A small image denoising autoencoder, trained from scratch: 32-pixel images, batches of 256.
Rows from block 1 of the decoder of a small image denoising autoencoder, named by matrix and row number. Rows with one number belong to one channel. Each number is 500 + 25 x the weight over its row's rms, rounded and kept within 0 to 999. All counts start at 0. Numbers have three digits each. After the name is the row's rms in percent of the matrix's.
After each channel's rows are labels from the 100 images, of 14848, where the channel reaches its highest value: "patch colour" is the nearest of a few named colours to the mean colour under the peak; "peak at" is the part of the image that holds the peak. Only what is clearly more common there than usual is listed. The data: regions of photos with short descriptions (Visual Genome). In brackets: how many of the 100.
# convs0: first 3x3 conv (decoder.mid.1.convs.0.weight, 96x96x3x3, each kernel summed), inputs 0-95
# convs1: second 3x3 conv (decoder.mid.1.convs.1.weight, 96x96x3x3, transposed, each kernel summed), outputs 0-95

convs0.58 074:529481477531477530508492490504503441480505445460499495487499501523481484493500488487478474536503520449482544531482491503517508453551490567532544528489472528506497539483494500484517482469477508516475534491522491496456500502456488499499444512523481492510500481512525490454509527498499462507
convs1.58 077:532502510515487476519481515539517485527485532501506470482497502524497511503488550508495484502522488498572525517487521477507422508489515534522534503530488498477523488520475488479467481486511420518483504494495509525472549502510490482555537492484472510475463478470541486514509520486463483498
patch colour: white (33)
peak at: bottom left (98)

convs0.82 089:453502494500508523487506498494526467499520529489524499497467491506512480479533510565533482514512506466433487549497468532530461456491459495536521515528512491508496491505441517554510548511462513460500523488472523494509496484456482481492480491480518495503514539481485495486493504502455469504
convs1.82 072:528462525507504481501477511515442511498468465487518497495509464540456532522487551499501473480467454525524502491534468450504527505536488496490480427485497503493567478475479501511496539490493512538510488489533530476520527494509476516535525508485499531494524499541501485529498519507495517502
patch colour: cyan (41)
peak at: bottom right (90)

convs0.19 074:534537537509489496536475521464507505498531471500498479459472516501495557445561546496468513528535480459486538512475500491480462525496463523466512518535494535490493494478482494513512511496458518470470518525463487478515496497502493492452518505508466529488495517516509468478519503492453501521
convs1.19 087:492543494495526521464501489548511501501433498495560484466448496490520500497525511559475495525530480507497543506496511481473474473480493503518528461528480483505469524485515497516488566500512455464484465482491501446490511504461513521512477498505481522490497501511532504556481481517500506499
patch colour: blue (55); black (29)
peak at: bottom right (100)

convs0.4 099:514530492505463478519475514486496478509529520516497509501478522546484487470504498494499487524527459472459531517471460492520535501470450556509562524545478499516508483505462520512499510502464561478477566518485505502483520479478492482524487491496503520462463524487469492485493495510451504493
convs1.4 100:492491480506547489490531498503511480444476503490525494523482496469495494538511461551519469517513449501520497498501503473488405477526513527474487459517490494481501492502486501500496518470490446494504474486434502495499510494484512518564493502529463476484521513536490461514495465518509506494
patch colour: blue (44)
peak at: bottom right (47)

convs0.67 070:483567549514520494527522480516499515435560524514511497472469468513526498466477503492469521496547490509532492507488477508498490457473526468484536528534470511490502514523482494495481479461459469503523504511465502446484495491527483523476547503528498506491461482538503512484513495507470493499
convs1.67 086:477512536504475475489491509507531483526507534450533515505487495511518530514484467450524501505511541499513485561468507494504470525499510488537484486469536504502531479508532502488529471504487486532483514497504462541505527507508516482446493499474520491503531449453440479566481497473485509500
patch colour: black (36)
peak at: top left (100)

convs0.79 078:501521522482452522467487491527498446508534485490543482520535506513509482472513525500499469484500490475507525563520508484475496501513494534524549433516504509522531506500485518505501528508444483526492537509493502469463490494472504457482498448503512507519474531507533456499511527515457473478
convs1.79 120:467508497505472531473503508503516503459495561483485492500512503506471516511475519428513512502491533548527500497528518500516470535453534485545437545457522509518475478514522501460507510511500504517458508524498469531531506510526493480502496498476545518493533506472482477462544504505485511507
patch colour: orange (39); red (34)
peak at: top left (100)

convs0.27 086:519463542513504506531454524459519469550480466522527502498475534511474489519482546521528461508514505439498543508541499473494454451520511516466480547495502510476485487462484503521474463495490485490471525500527520515520508508523493494484529499476486520486485523458533506468512496484512534514
convs1.27 096:507542496492542469493535481543481482510448507550531492508470478464526483453523469582457482468520472502504486472445491518485520465502476504503495494506464496499486515497506486553492545485498478474527504485478527455484508501502478515480520494509479513502494496525514506537498487499538478495
patch colour: black (37)
peak at: top left (66)

convs0.32 119:529515508488491466479485475480492487561510509495514520474516514493474546473461533476477479523473468493481489505506509526502516499488480504456507515495493513493520497467486499480514525518498514545461481510507456489518497496525498501535498498475496498483380475570474489506529519515501521491
convs1.32 104:478530494507485498508455521497511475508550500503474501529483512495488493530526493510544452526553520509467490503508462447508453497454482496529526534542493499444454453499488484506484491470501466507485480480484514481471515500521501495489537517489510496483537499429516492515472475479519512487
patch colour: pink (25)
peak at: bottom right (43)

convs0.76 089:502475476472499520554497493492513516567483506519522511517481553553493494508491532486477472510527497523513533485517500471473531468503471514488500490495483507494518526521473503460523483463468470492462478533496519463469555476546489493526519477487472522519467511489542486456492465490469503528
convs1.76 083:482525496502551504476491459476521522528488470525465549513507506450553472485521441545468490491506497468489515457463489538504561514471499486500565495498479506517494503483490492497492485511509508472560492493474501518510495505484497490502453496491482487505476486538452522496492514477531495502
patch colour: white (27)
peak at: top right (55)

convs0.66 132:494495513511449556504466511504495500566502533495491520506520524463494511501478494494480510489472508436508511468494525500486515484495522486496446481487493485526484548477532500496491468500547507510464507493526506518506502507487483483542520498490515518511462525515490521496387498488511518489
convs1.66 143:494545502502491484555478491460537500524508483514492522525521499505480536486518513432494463485528517543498529520472473506493508530496479491512512584491500501486503459534483503480506508508507464493492492523463491496476518489493520489477467497509515471515516516448497498488586502512513462489
patch colour: pink (28)
peak at: top left (34)

convs0.48 102:478450484500490498541487497432527485527495500514490470482504512508470471491473552497500495507494508494465456495505503527516467474504450507452544526514493519493510483504455519548519480452463505514512511537514501475500538494537462502522489504514492540500484487508458493449532476504481530516
convs1.48 116:518514526501533509499481488524494502474432522511521521497476470496509452484495438571479468472513500479503512513513506498515565479529531475511456422505471498524494501483493502495478510469503499496558485481483498512483509503507493511505480506486500482494508499541529466539447492485496506498
patch colour: black (31)
peak at: top right (58)

convs0.31 122:489518510512540512504497527530525498397513490509475494488493486486501480492528513508519485512489508517532489498539538443495481501459510498523512453525478490491520514479495484491502484515511531440501530497495499494497473511451479479468482509497506485502553511414481515512538493480505494487
convs1.31 123:516505455506487487500486529481510495543488472493553509469513526480511506525517497479520494510517495523452521512503527501479503463538463526557483557487529501504505488512515503502504483495517413519514522493433502513507511509539479493487558501528467518502434498508511512486477506494495491506
patch colour: white (55)
peak at: top right (50)

convs0.85 081:479504482505487478528446482480536470540535514485494532474519480493469505491483515528506506519474500478530468541512501457505507547485491517534491499547505529481558508470445513512545475472483495483497518511521486437491515476468487487507488512474527481514461477521455488503450494511485521496
convs1.85 085:497515489501535488507528490528460511466483468521536481486504503544531481465508450593483451525516473466454482487503506508474478488524473529481537510530482496488484495515484494517486489505495489478544510459515541497488461485487481533512515504550488514491506488524537474487469503508470495500
patch colour: green (26)
peak at: bottom left (33)

convs0.88 070:502482479497475503506505489490487508507494476482494500475500470492470474501517507500548523541512558487527463472514507527509495533489533443437535544486447533485508494541535504505483476461501496475491496480516493481475453501545453529501467514537447479514469513509463514493503500487513498504
convs1.88 102:485528494508490491495474465501526499547483540513576523507532495495520476467481461567517482501514500478485492527471519487509509488488500492503520480537487504529507520533479508460528479489497477445555531485465500514478524510538503489486443505500470448498487527506493502526457476483504493490
patch colour: red (45)
peak at: top right (100)

convs0.54 074:528529537498457486497489455470487502545490518489472511504478479495534476505492498492513498484526482492534518450506473442475541527459450500476557441483493517503540484482523499507473535508506487503524528508499489470549508493473469487513506507467559514503489523500513512528500493491462524509
convs1.54 097:459541474503513532504496496495481529484536489519542478514538511472524478522505492599511507515514486488471487504525500483479516491503491490473497540549513496476491472472493493496515533534505500423550516485476505478497470491511508509475462505529483468481545500509465493478485461497504505502
patch colour: orange (43); yellow (29)
peak at: top right (100)

convs0.51 068:528513470454502501510453462461504507522477527508506492487515489516531480475524501496482479475556493490514559517523478475472458476527531506487520488489496530539512534490464496533485526530471504506474512473498490502493461451570508503506507461536508500532464514498532500513480504473463474497
convs1.51 091:520493527509461505506513504488502487479488547514524572487551535504503475509479485483507507485502491472477513542466501442504505517442507495464514511495498495544488526506474509474530507532509521522475479506548490515521537505520544480524493489464516521519538484484503539511532461498543545502
patch colour: red (35); orange (28)
peak at: bottom right (100)

convs0.10 087:484443513488475527502485489469513464563501513498498494526502503492467485487475472452484496478483505471519497482520507519498513486521498518480531427501500521492559488506521530495506521497515504531510512510586486487498534502510489464552491467494492525507474511513499503496422504483472506501
convs1.10 082:515549504498474539537523510506515512486495540510533532466529506514505477466498484530497488519512522485476489488504527509493541484463505491456502574536466505476467490476468498490490517469510514445502470499507496487434461480524489502472455498494460455476513537516484518497517472484491490507
patch colour: pink (32)
peak at: bottom right (83)

convs0.86 092:511482535535521497500474497520523471520452512490545489511453507541489445497553466481472476515555489508492534543542489496469521474489523487516504523492480506482489469528473457516486539486480475507500509501500523486525508527502515449493469522496514492477508514552518476483507532454482485484
convs1.86 137:495507505504476523524509509494535507516583504501459496533487473505505553535499525482507505481459520500547459471485509479530439513507511527496479511487529501503500527483517503468502488492510509517476483528493448534507523507482479472486533492474517499542471485411487498505525497496490529500
patch colour: cyan (50); white (35)
peak at: top left (100)

convs0.95 065:531506507527487499449521490493430467498523488457492528469470488475515543453453488494509504494478531506506530527442469511505481501519508506488514518518476522542546474536518484488492471482482493502473488495499461483467498501500502487481516511526471527479482502541503510547498566482504481522
convs1.95 084:503503493504464515556513509524491474555559543485555478507498509463525487510493525590507483514534509516491493488484499488500485474528471452474564492543492492486516497503498485488506539488489506468509538475499514485474505488495520501493545506516494505483518499558510475519502509495476510483
patch colour: pink (39)
peak at: bottom left (100)

convs0.14 115:522543531496468509504482494497507550553467549509559497478497509487496485471524499482471465518533490491507532544481475524477498529508501503509509532513490520497477440504460482531540503500441459486504482528442518487479510487532500477513520499501497489484483514529499478532503476469482461504
convs1.14 136:489484512507495534500488494487542489468560462485457474514505502518461510555498528462493514492475536528499512484486512471529466488465518500503502495459531499544499540466522514455488507494507536512464496533544445529538511509485499476515502489495520479517480507434507526483505500496511538498
patch colour: cyan (51)
peak at: top right (91)

convs0.17 094:505531474453456505492509441442465500530470498489505513511526459455523522532460530536526470493486482485461480476524477482504498518495473497474480543499514510503518495486549523512513512504511535458484553507466484506500480464544511519511534464501481497517503500463492493529497483511508528486
convs1.17 110:530506461510542504537537489514475494470480493530543496506512509475514452488534474581491479511536478503490487533490500521481501465510468492492545522522463497478487486519468487490513501453498459485521536490463546482478502504499471501513520513544465477502471518554505494499470488486523483498
patch colour: black (45)
peak at: bottom right (34)

convs0.61 098:464503476498481510478496505540505445464532476475511513517520496529545496492519514410503541509501489519471482505453487485499510445500509493478584465504506521500525501515503523496508547494497512520473475485523484500521492491489514503500460498524508499501480545538469475463520526495493506491
convs1.61 098:541483507501445522550476506477516492503482536496524483454489514503480496520502530499506476558519514483522532548538478485511498550471506493514433489542524512481539480465496491486483529468493478523460490497486489461476494500510506477531534499468495539469529498514484464531510497480478503493
patch colour: cyan (42)
peak at: bottom right (85)

convs0.84 100:474467498448485524520493491472520472613508529491507493508532482497489492505467514505478498505483512447517499500516523505513491426508497512506485535494514508506542498510485493502498518470474488530530490513505509481504507460537487477584511477469494508509460494525483493494495492487477512499
convs1.84 100:531479508504543475528509487516469488485482479503445513488473467479520492446473483489504512474464510501494471489504489544518571530531491499514442459521469498498479471522491508498494421497490539479511517501504516496450473494460493513466504505502517462521529516535513528516487495493492496500
patch colour: grey (66)
peak at: top left (35)

convs0.12 069:476480508527526482536471499513517483482561484461481489486535502494462531489551505501489488480532500513511502492503546481499450479509478504521537463543488510510494469510448492469505541527509515495462478470507474478524489517485506507476459526497489523511555491490456452471535463510507499516
convs1.12 101:498493512500467513482470502501506502499426465485529500464525493497489454478468551539455467493500476435449523519518505485495532486503467553495442445529492494525480498528488502495505466500501490480537485478478523447498501505519491518504513509508469539513522506509517487495485486505492501511
patch colour: cyan (51); blue (35)
peak at: top right (100)

convs0.3 082:476491503485519494506466468482469490509524506497527517493449498477507509442509506484467514459530511537528549558476465454507504443504494491544540493506481529527525501543477483498500517494466493517516545488479489495499525477485511492497534466528501493503507501511506507537503554493467446503
convs1.3 090:488467531503448497552545487544500513481535523479551497482497490465485492531467474499481530472515516478537454527511509468501469481488486487494472459516513511497535451496535485479505521505495495508475543513513502550488473496522478502519554513514468505514498501516500500502556504502469549509
patch colour: red (39)
peak at: bottom left (96)

convs0.35 097:485530537478467501519506509479516478515560495531538495496478499530481471485520502551472462513534505474518532561502472473493504485483482514526479527521481512490489511495494507477514519522465468518500502523465507467524526479477453482485545465513499507531504552508530471499466491521445468517
convs1.35 082:423501536498504482451486493525524516483505508482526514502489480495509547493510505408478516497476484496528485531495512505490476551512522477513502485470496500476493503535523491502486567543496531491461495530515494487557505510480501498502465499494494522498498511494451448522521517515495483507
patch colour: blue (61)
peak at: bottom right (46)

convs0.80 084:456499512480498463500483488486514486506551534493497482491529496559486494506534482507473505487499488510537512551498469519505475511516447512533490497502476515468547507526443509508514496469468455521521447497504481453537525474487489499484479520462486486536530461516548490494498503494462486523
convs1.80 096:528525512505474496492503506532460476511489530482516500495538491534542462474474498598500477537495475438485505488505505502497496502521475507458558508545472495481497526502493503514486450514504509473524489472497542521488472490469504510503475514497463509502506501541510546501484521482464485506
patch colour: orange (28)
peak at: bottom right (78)

convs0.41 088:497446493492511478522459512468531493489509496512491504497485491500501524472508499470504507524514501521478499532446469511506496505530428516510557546543501537454520460527445529539518516468460489504523464511507480474523515483486484493508476504502477501511554514506473470465507473483491483510
convs1.41 092:526457520496533507479516489525460459512466511500520527478482481499519495493499492605509485520492464465489510517520501494499525481505483531439465408516484497480552504490488508505491496478507493465524499481522522478474486497499487513533496509509484495507492504548508495530469502496486481507
patch colour: cyan (31)
peak at: bottom right (96)

convs0.47 085:496468534520475519526445506517531473477549517486461491468498470513496473467522503458482558497498498451524509507450490521487494459485472529544545488510482493486506513470483524536515470490475486521503519494509492482491532505458482470461477527498509511464527495534500524469509504478466469499
convs1.47 095:551525476508506506511500491513495489532458489495575496453528515522495500486449509581526445508496477514500505519514502491483473525531492514472539490515494489495539527494483510475481491488503494491563460465474516491457489495498477507518496504509457482482528512536492486517493494490467460497
patch colour: white (45)
peak at: bottom right (89)