From a checkpoint of a small image denoising autoencoder: decoder widths [32, 64, 96].
Rows from block 15 of the encoder, named by matrix and row number. Rows with one number belong to one neuron. Each number is 500 + 40 x the weight over its row's rms, rounded and kept within 0 to 999. All counts start at 0. Numbers have three digits each. After the name is the row's rms in percent of the matrix's.
# fc1: MLP up (encoder.blocks.15.mlp.fc1.weight, 576x96), inputs 0-95
# fc2: MLP down (encoder.blocks.15.mlp.fc2.weight, 96x576, transposed), outputs 0-95
fc1.344 087:520556438441505552493500455447512439513598468523443567484526468481477522568525498484470535578507525569470509519565477515564518585457550478541496500473518522553444510438550497511466523455438522495500490538513529455521487445469412528456470465546467484528528532545458475516415533529494476468
fc2.344 106:472401552501519464490511506484530494549421523430491450527485519465603499519485426581534500486485516501466456467465472480486486545549537553578483561490504524497538525498420466492513495480506504519475540473489419402512531451496502481506489566476529503520500445515593528505482491461489587563
fc1.345 092:507511468491533483530450473431487577535480528456566481485529448556463513533555508524522481535501538481510566571495433443419488426424462547518509515484403518488428524516532568534482516545565494476520534548474518499565483504486518460504537538480487516459468514498488553543431438497491442426
fc2.345 091:472410546504506453534514512497536490549416527465489448532494529498621522536467422555567501484496509483486461502460459485492484525513534560562489539509494552530504507494417480459493479458498493511474525460526431406508557459524502493514509573445487515508496445503591546524474511475464578559
fc1.346 136:478452591524475527540479524409489518488528527459519481530490492485487442558506560509498525482454485413501573472487506482547477478444466409499462578586548585459508487511514451608503480534545496477475504517459480581476547456531520506549496458483526495488491484440441476481548520477465485534
fc2.346 121:505466536538504495453429429452487484490572490517486474476522506489445449440522519600452427475487462496426490573525486482479497567558522570462503500452496479503465522474508518480576526518529526505457580524497554542526424470498416449522526477495518445538493571485538488565503449496555532523
fc1.347 093:500450508509497438538486474501545491406555542435480464488562511527454504396445531445525545537446482497440484433546545498488535564446517529471566478526460565510449515457504523513494471499499551458524497503538469537496479500496518442492517513503430512468593549463518536493441450588529489452
fc2.347 080:476425527476531498463455501496558544581443500469520463487485457417531507535541401531586517479496465525505451613497466502490504523472537440477477599479471469505514442472460512469457437462449504528471497526493549430504491499453452522494514512513522560528516496495567543511496449470529573521
fc1.348 087:486534394465545530512585498505554488597487520471488550514491504454510456533520493516488484530587427497517469463469490452547458565467489477490552540557394475570520488500485557533468530486504453466511505589477483429473532484541471490566470506501547560488544464542497484450518484476534508463
fc2.348 076:454485531481482506504462442507568487516528533594511496453507459524481516522489528448564474469480383519549546544468491527486456557437541529491516570575426474515464528475480516397460530466506523514516510475581543539495461486466563553527491440506536524462526498406476517512474492489502475442
fc1.349 080:455491515542511559517481441498546469493480526532585482462518590509517535525547497511510508488445453508518511539508537418486513495417470506518518555456500449563541506516524462527475479471485517514497503472543515554527481593510530538435512491506499513418551543567424527481505448584602423499
fc2.349 085:478467564510505437528494481477523502557439525432485444546445523464585494516496444575550507480475496496468439497468476493481498545550537567583492581481489551500509523491424476475484509480501502505472554476497467414508525436488498475489473558480490513515514430507601536527493508446456589558
fc1.350 106:515559501519514519559377517405487536492559548498526463499522505526513602462548488512516463554432461539470521476493552476479513547492585553480458528543482520502499471552534549528469474523525521492509492552477562614475500475536432524490561478460445475464527501467443538528499494546513515497
fc2.350 094:465461546488519471501500502520522542548392522463505482555461482477570517519509442509512561482476537515456433520469478497502512517540488451544485568476519532480557474507464476500475467473471502508468523456497429387496571506467474478481461594515496534515526457572603528422482522501497572566
fc1.351 096:604560498455499519487497516489535457455523488498522585391567531557486483478516470489533509461501493533528500486494457469558471532512504440420540539555464485447506498490532533578440466536540528482466480516564569509501525476420499519514539467509524494579571441478437529461505487494529442535
fc2.351 089:467469542518482447527503506485533507562440518402532449515477508406596508550498424546558507478484510498500467501471477489484463539514606510591465559470485525522548465496397469458481521520535497503491559466489490393519514473511481501492492503471488505495527452499568543529488499471504575538
fc1.352 081:473503460530550492492496413481488510561586517576414529465448421511466528506426492482514448480460524492474595542466468530524548465504462428447564528528431503475504484459483551498517481502500472504550563558470534518513476467468501526481450475518464466504544508464505506536499424487506400454
fc2.352 103:470406550513507468498510508498535501537427511441498458546481527464605491525485427579528488481486513500479467457478482500493492546554534552576477569505504529508551531505413466491499509481502490512467541474492408404517543439498508488502497565465510506504512447518595521506496506465488595552
fc1.353 099:447574537486526510472507530527584497475551481528502500585465450472459486539519593551501545523506467491413550469465479450529524481443571472500485548489434476520476395501612483494471464460464466488521502485402486502552468518505454501487481524527550538541497509503445480527438497507472490474
fc2.353 077:502439526496492448514525466516564501455390530512578428517485495574569522515506486495579503477461421502504515475493486494475500629473462551548507598543440540484447515479431470533473485501495509485478519522490401498487474485490568456523473475466476544510551451477490502486492497494472514542
fc1.354 071:492519526519558458491466417482519523468490553577557534474495445484515531466507501472552493543460436451470492507481517470483514500443476469570484593491530445496467415442545501547450507490492506470581494519477491628495443483508475568464556473500456442557470563511504439535484517503530474503
fc2.354 077:473405530522522427529529483516525512542412500451485455541510497469566483540502440617551507491489489508462433498501489488477502551518540552538482559507467496499534491491420479519532491472478488516487532465463448425534522456538496475502476584484452520499511432488579510530475492459459598567
fc1.355 077:508545492444466433492483560532563467474499486541562504481480484455539508458485546432523461501546526453494502551534503459492449575407465508431510482496463541482412445457496533494500441488506569523527495494480471536499581509486508522474448532567518437575546514480492590472554473491540498436
fc2.355 097:478400559513507461488506512487523482545413526428496459528496519466612479527480424582537497483491519491485453473485479489492494540545525561571489550499500532496540530505420460472511508479505496498468533468495418408506531443504507479509503574478517498518496450512598521517498489468497589558
fc1.356 101:494514450534486530516512466505531542460547448549516540410509476485445429493484531470539576461536478526476531537480481509494476632473470522475528481502457460559481482481483502485474562510588561535494474518560525523451450514526445495453416562531529578482509443531496557546454507483481513554
fc2.356 079:484541497460502503496491475600587541507542531449542494497471491486575511543491479488573570496493427537481489471461448502477502573505535522522519564492451390506490525489417415521451450442487507530474538460557474446547479526456499535521460464499482552523565486497507545451463487454476533523
fc1.357 088:532563482490488434494483468511515446457558499504498512454520501526462510525520508441567496513489472538444483524524518503524535507509534435484498573547524503436474461503553503405433499554548496511555419538530543606509541507543492523501511467424572465558465567526454590553514486468477532520
fc2.357 089:488425555504507474500506493487528521557419525445474456528488526464609502522494408577542513482489501499472441509459472485476486535521536575547477562480479537502522501493427480468502472456492499511464540475479450385505525450502499482511483576470540528529490480502600541510498508459481582567
fc1.358 108:506476507491529557495443511509538512422585500561501471434536430530473508528516421569546466515514454516464504530475489464487509423485473472476556488446436526450477478499546531507499479558530537569543479612525479596502472561487515427433518460498524547462518515526492542522517480536474528462
fc2.358 089:487514531503497442501520514490541527533430527442517474556432482455550516494521439492541552486475486529509451460478493451482525577533519535586474611502438528501571475468397434510433514504515507490494499493461462427475543473459522479483434533543526553464559480524551524471512526492498556558
fc1.359 101:440477580479469519471440477505532521540451510535493527493446515529447518403510468520577518554426405447548489492546504479456480557494494502542483581448413472506529480502467541499485519566489505480561459494500486478560473579503494549483448493484519530430512485441445478518441455500541470482
fc2.359 075:485480541520459463538557526512478540543472536476460487544482529443600506552492443525524501467522519502507452488450464497494494480525582512538474480464533554517535542469416492460484501436478492508429538502465458408489564440532484467505494573455507505535429471488609543535515506449488578540
fc1.360 112:459465475441539517492516474494486533479506458529453477523468524477481472556511474452527490506555486512527505458493489535422423536513514455488501506469480424518481524539435490469472463546464466469591480486442461534499470496509486453458589590464522662504515515433529481447516525528566510483
fc2.360 141:486476475496543480489491476493555492549507474499486487439540444408415496464534533515517485513494422571571543508521511504457508555442527490499471573548399443497513475455481521471458518467512506499567428486495521504484547465512555528488491542515524532460623549425483491513517474546537533444
fc1.361 079:492573396480548542523528550503499533508539428493495487556490549502531462493538517487556503455557440517499573562562516459474496529493526519453479554472506428550479514534511543477537477543454468577527547519539562547522460466507486541545521504554470567431469539538489459481429494470542514564
fc2.361 104:471414554508501466496518508489524496542421529434485455535491530459606501519483423586538493481489524502478445460473472492489488539541546561567476556490515539495537518491421471475509499476498501502466547474485425397513540455502500480502502562467521503519496444501592537515497491466486588563
fc1.362 140:513510526514476521483479535513498473550602513599480484468519520479429503503585491476495563468544502449516539525529568493534543498484458495491508482423484528487500526510519490506475466558485438461524492572510532561464492567426404576528525501444526490533521535456455442451499542524562420529
fc2.362 138:551507540536483525446493546545484512499541477551488461532489503440543496460514419566456561466483536455500529478530503503504546482573483552467476463404524561542503471553416501537480466501524483466432486560466429394451517459465425514485522509449554483485465484556501485538562508520516495541
fc1.363 101:430528524525518562459535420516467504484508492549546537447501439511426506523531492398489509510497457595479498532471498533495539517469487489461459557501598430505487429538497524443534517503513520467539476555525485503525476466463500568490486472459510490511532506464473451467485578618460462456
fc2.363 088:466418539509522470522518488507536518544446507424467448521476531486581495523504453613564490495496512502460447497474468475499481528521550590551467562486479526510532486490421490503503482493500491517463535469483448391539525440536475494490519573455504502556531469505590532537505526440496572544
fc1.364 100:453480550478460521554546524505597490615484456534549555507525525498541505529516461450548521493460465558455559482525453446450532537515475484472440523469498481501496492496507453513475452442544481526454506407572481494546522489486541491470530454473437543528537530447509496438529515540555406489
fc2.364 105:490553507458548576510449472478543517544616509513462494438427452488441503445513553489539475561483412509493504556516466534509512487508471476430509586450419507514477474505543506426434483496488472510522464548562491501477493484501485539508517533521550550498567484507547510488495482505523450399
fc1.365 088:489526410535498586592464474465514462485670479461470506442548486543411502450552481516541526534475508545390516485488460488536524502537509557530484506461504512459489491521491536507509483455504517434496476511511538574512512526488451511530486477478526546437500510531481502526534435487497496481
fc2.365 090:477393575498517457480482503515560497547381525454532450512504519457592504553495451584560478487497505521481433549492474502501483521494560478520473583534503514488542494520464490461520456494477509509484517491468468386485474456507468492486527546479500524559569466509570534500488497458485580504
fc1.366 092:468503434474495483494422486451474475515532521447529491436515479537465513478550530463500503530654485520464491471561456520470502556562491532530511557463449479492554489521509483564506476509521520465524510573540484499529434504456482538500502582500407606497543555482504521507481550554513493460
fc2.366 077:476459528564460446511511512446533520526419496526541455516528503435594536525497447565574502478504479489495460492498477473476487559468565515541471544508459541516496437432408585448458530534471485476473515502453564427485518481524470474479503551477508514432488444484556513572494499461480542552
fc1.367 099:477482442480506535484518486448547575470559459503548479496390541416563506500415525560513515495485444536490458542506515521535480552430538477541521511532410477520479453564527489542594480460544532476510521492490437491516530551512484490465527536456446520447498530498474489531538511435545444524
fc2.367 107:516530525476497537450450503528571505561501488548520540444505491490475511535525496366539510521459441486546521489511498516519505500436487483448512530524389483486498504521539495421455491485497494497518460525523547480449486561438533570494514470517539562486560560487442506429517503558516465383
fc1.368 137:520481500525407455501507503515482559529535507545480539470504530520521459452449489405505510489504482522508481555503479533457526479536523546567517483486490482582485483496510547547442522499499535488500528485488560529437476419515423496439486517427465502399491522526374501430518418540556504497
fc2.368 139:494539549503529480487454451539517516582588487451517460439551502360494464537524496487468525458487513525554507485499493512458478538467543444531437521498498478517520424462405553538491482532554491467457521419498565463524518509563495542492527514475472480431575526474517485511522490537516557540
fc1.369 096:453508448475449486583493493517502492527534502513502521394527486548487501467457504405485449497495415495522513552553487503543497572415481503477464617467507451511517472506514491498534543495488522511484465483500528548460530466442429517490409505525455541521582526499537502529453499579506540557
fc2.369 082:467502573484575474489440442526582527588469519462498454526447494453501496528514470547566554508492461521442411562499471501483511531491482539455474612501439513499528465536476525486435445450510495460473500485513483405488509458522483500491530561504502531553596516533563514478500504489499542506
fc1.370 110:463516480540510454477506422501519508505499528560561473510473467572511551513621469468534487477478495471539584558528456486467484602461505516515525466521467545441486528400470551530478435491490496445497519490552479529480470517517503470522470546539515570421503444474458502472584487477554510522
fc2.370 116:511498510543480542534513435415515520474524490411460525483458477454523488517529473515566480535500502492505465511520513494439533516455517521557559503470456466439445537464564496435525486427499524535466518495481570536533460531508530460490455406480615560546495485441506496536526461448407512472
fc1.371 091:468590494496549491490543510494460521481466572507579486476557431511469476468534528521529495570451512546433566504515516583474489485473475627486484540476441503441527501461549534495518532516465484463501533580540559511530501477459447550485539523501483508481528442474471477458457482535561459428
fc2.371 080:482422560503502455491512509468529509578448514455487457538497517458610522540486400559531507475492500500459428486479485489477485526499560539558496555492496535512521494505405484490513490463500494484446559482499484386503543467491470493509485565484520515496493470514598521526482509449468590577
fc1.372 090:469508517531514523452509462465647554448514548502542495467506505538517482440579579519510589509533445482532481537551514408520455511482505485534509538486448499535475518528495444554528481442530483473466499461536471515613513481458422509452476497529464519451508558504490521499518504525557467483
fc2.372 068:468477530509510478508488480484517518546519522445456466521455503460610497538491456608536527484516511493469403515471452504496502507537534540505471543446510507511512491505458514497483436483489495486483559488493482401517531439526464488483524580490486512514492434528654534541487503468456588558
fc1.373 088:498564435509477406477511579576484470545580503478546497487469425483505529471511514472490470534452491503468548621588490452431503471451471535494554571474523559525503552490534476531559488460528547549481424518505563520502449454475513460505533478491521464486481536512490534526464489513503486451
fc2.373 089:481442569481507439517504499488532513572401517438510431528474561480598507545485442569542482468473499473466430474486479489505482545516543560561494569496513535507498484500406484473532496485493472523471571478494465422514503466510488500493508539453481518550515462509571534540490520442448581544
fc1.374 085:532474462532501539471497533482535517495530505558471547563514568502550514499496497495531478564429439580546593523510499530512522516483517530499500511465499553485426431471582502511556390462537451511502507530542549535538507490543476529466491424535475531494581571532494512544535476572503459551
fc2.374 092:475419569507512466499498501493540502548431526446490461530488512444614511526490425571556512476483513489472441491477468475479490551549529542570484572495488523486524514508403472466496491470488490505466545478495454398504545462482496491495493566476526535515487458507593537517496490466493592568
fc1.375 081:493485451495509523516436440509567568457529477520516440431538524511454565474426468446453552505495484439541538424461561440461538521484499472442492512495491459477474513448541538482509437512546468465572511492483570497462485490527495544525417511536559399499543479445496503533465464461487471509
fc2.375 091:481429553516515459483491505464538497563426508435496423536501508475630490524475438571561479479499506485478438499488467497479484552544537556561469580497497523516521523507424494478503490463494476488476536488506444409519534442499486479493493560457509529523512467513598514515502509474480580568
fc1.376 087:492502420479481521454534445446572492496473481520469498465473539477566517497567500458584491526517460426519460527572515470419474442493411514532536519534503555479420494499520486507546475572457456471477421493441512470520410447535470506439502491485477582518482481495492508524549495470491506445
fc2.376 104:476481489495533515467497515442626481511434498526538489481507491463499545522508487517532485517476343485515518500506501553502504590458530496476507610540403536506473477496478568413524514485493495499528461515489512475460502433494521539503529492486560534494586523460459505529470456519484462447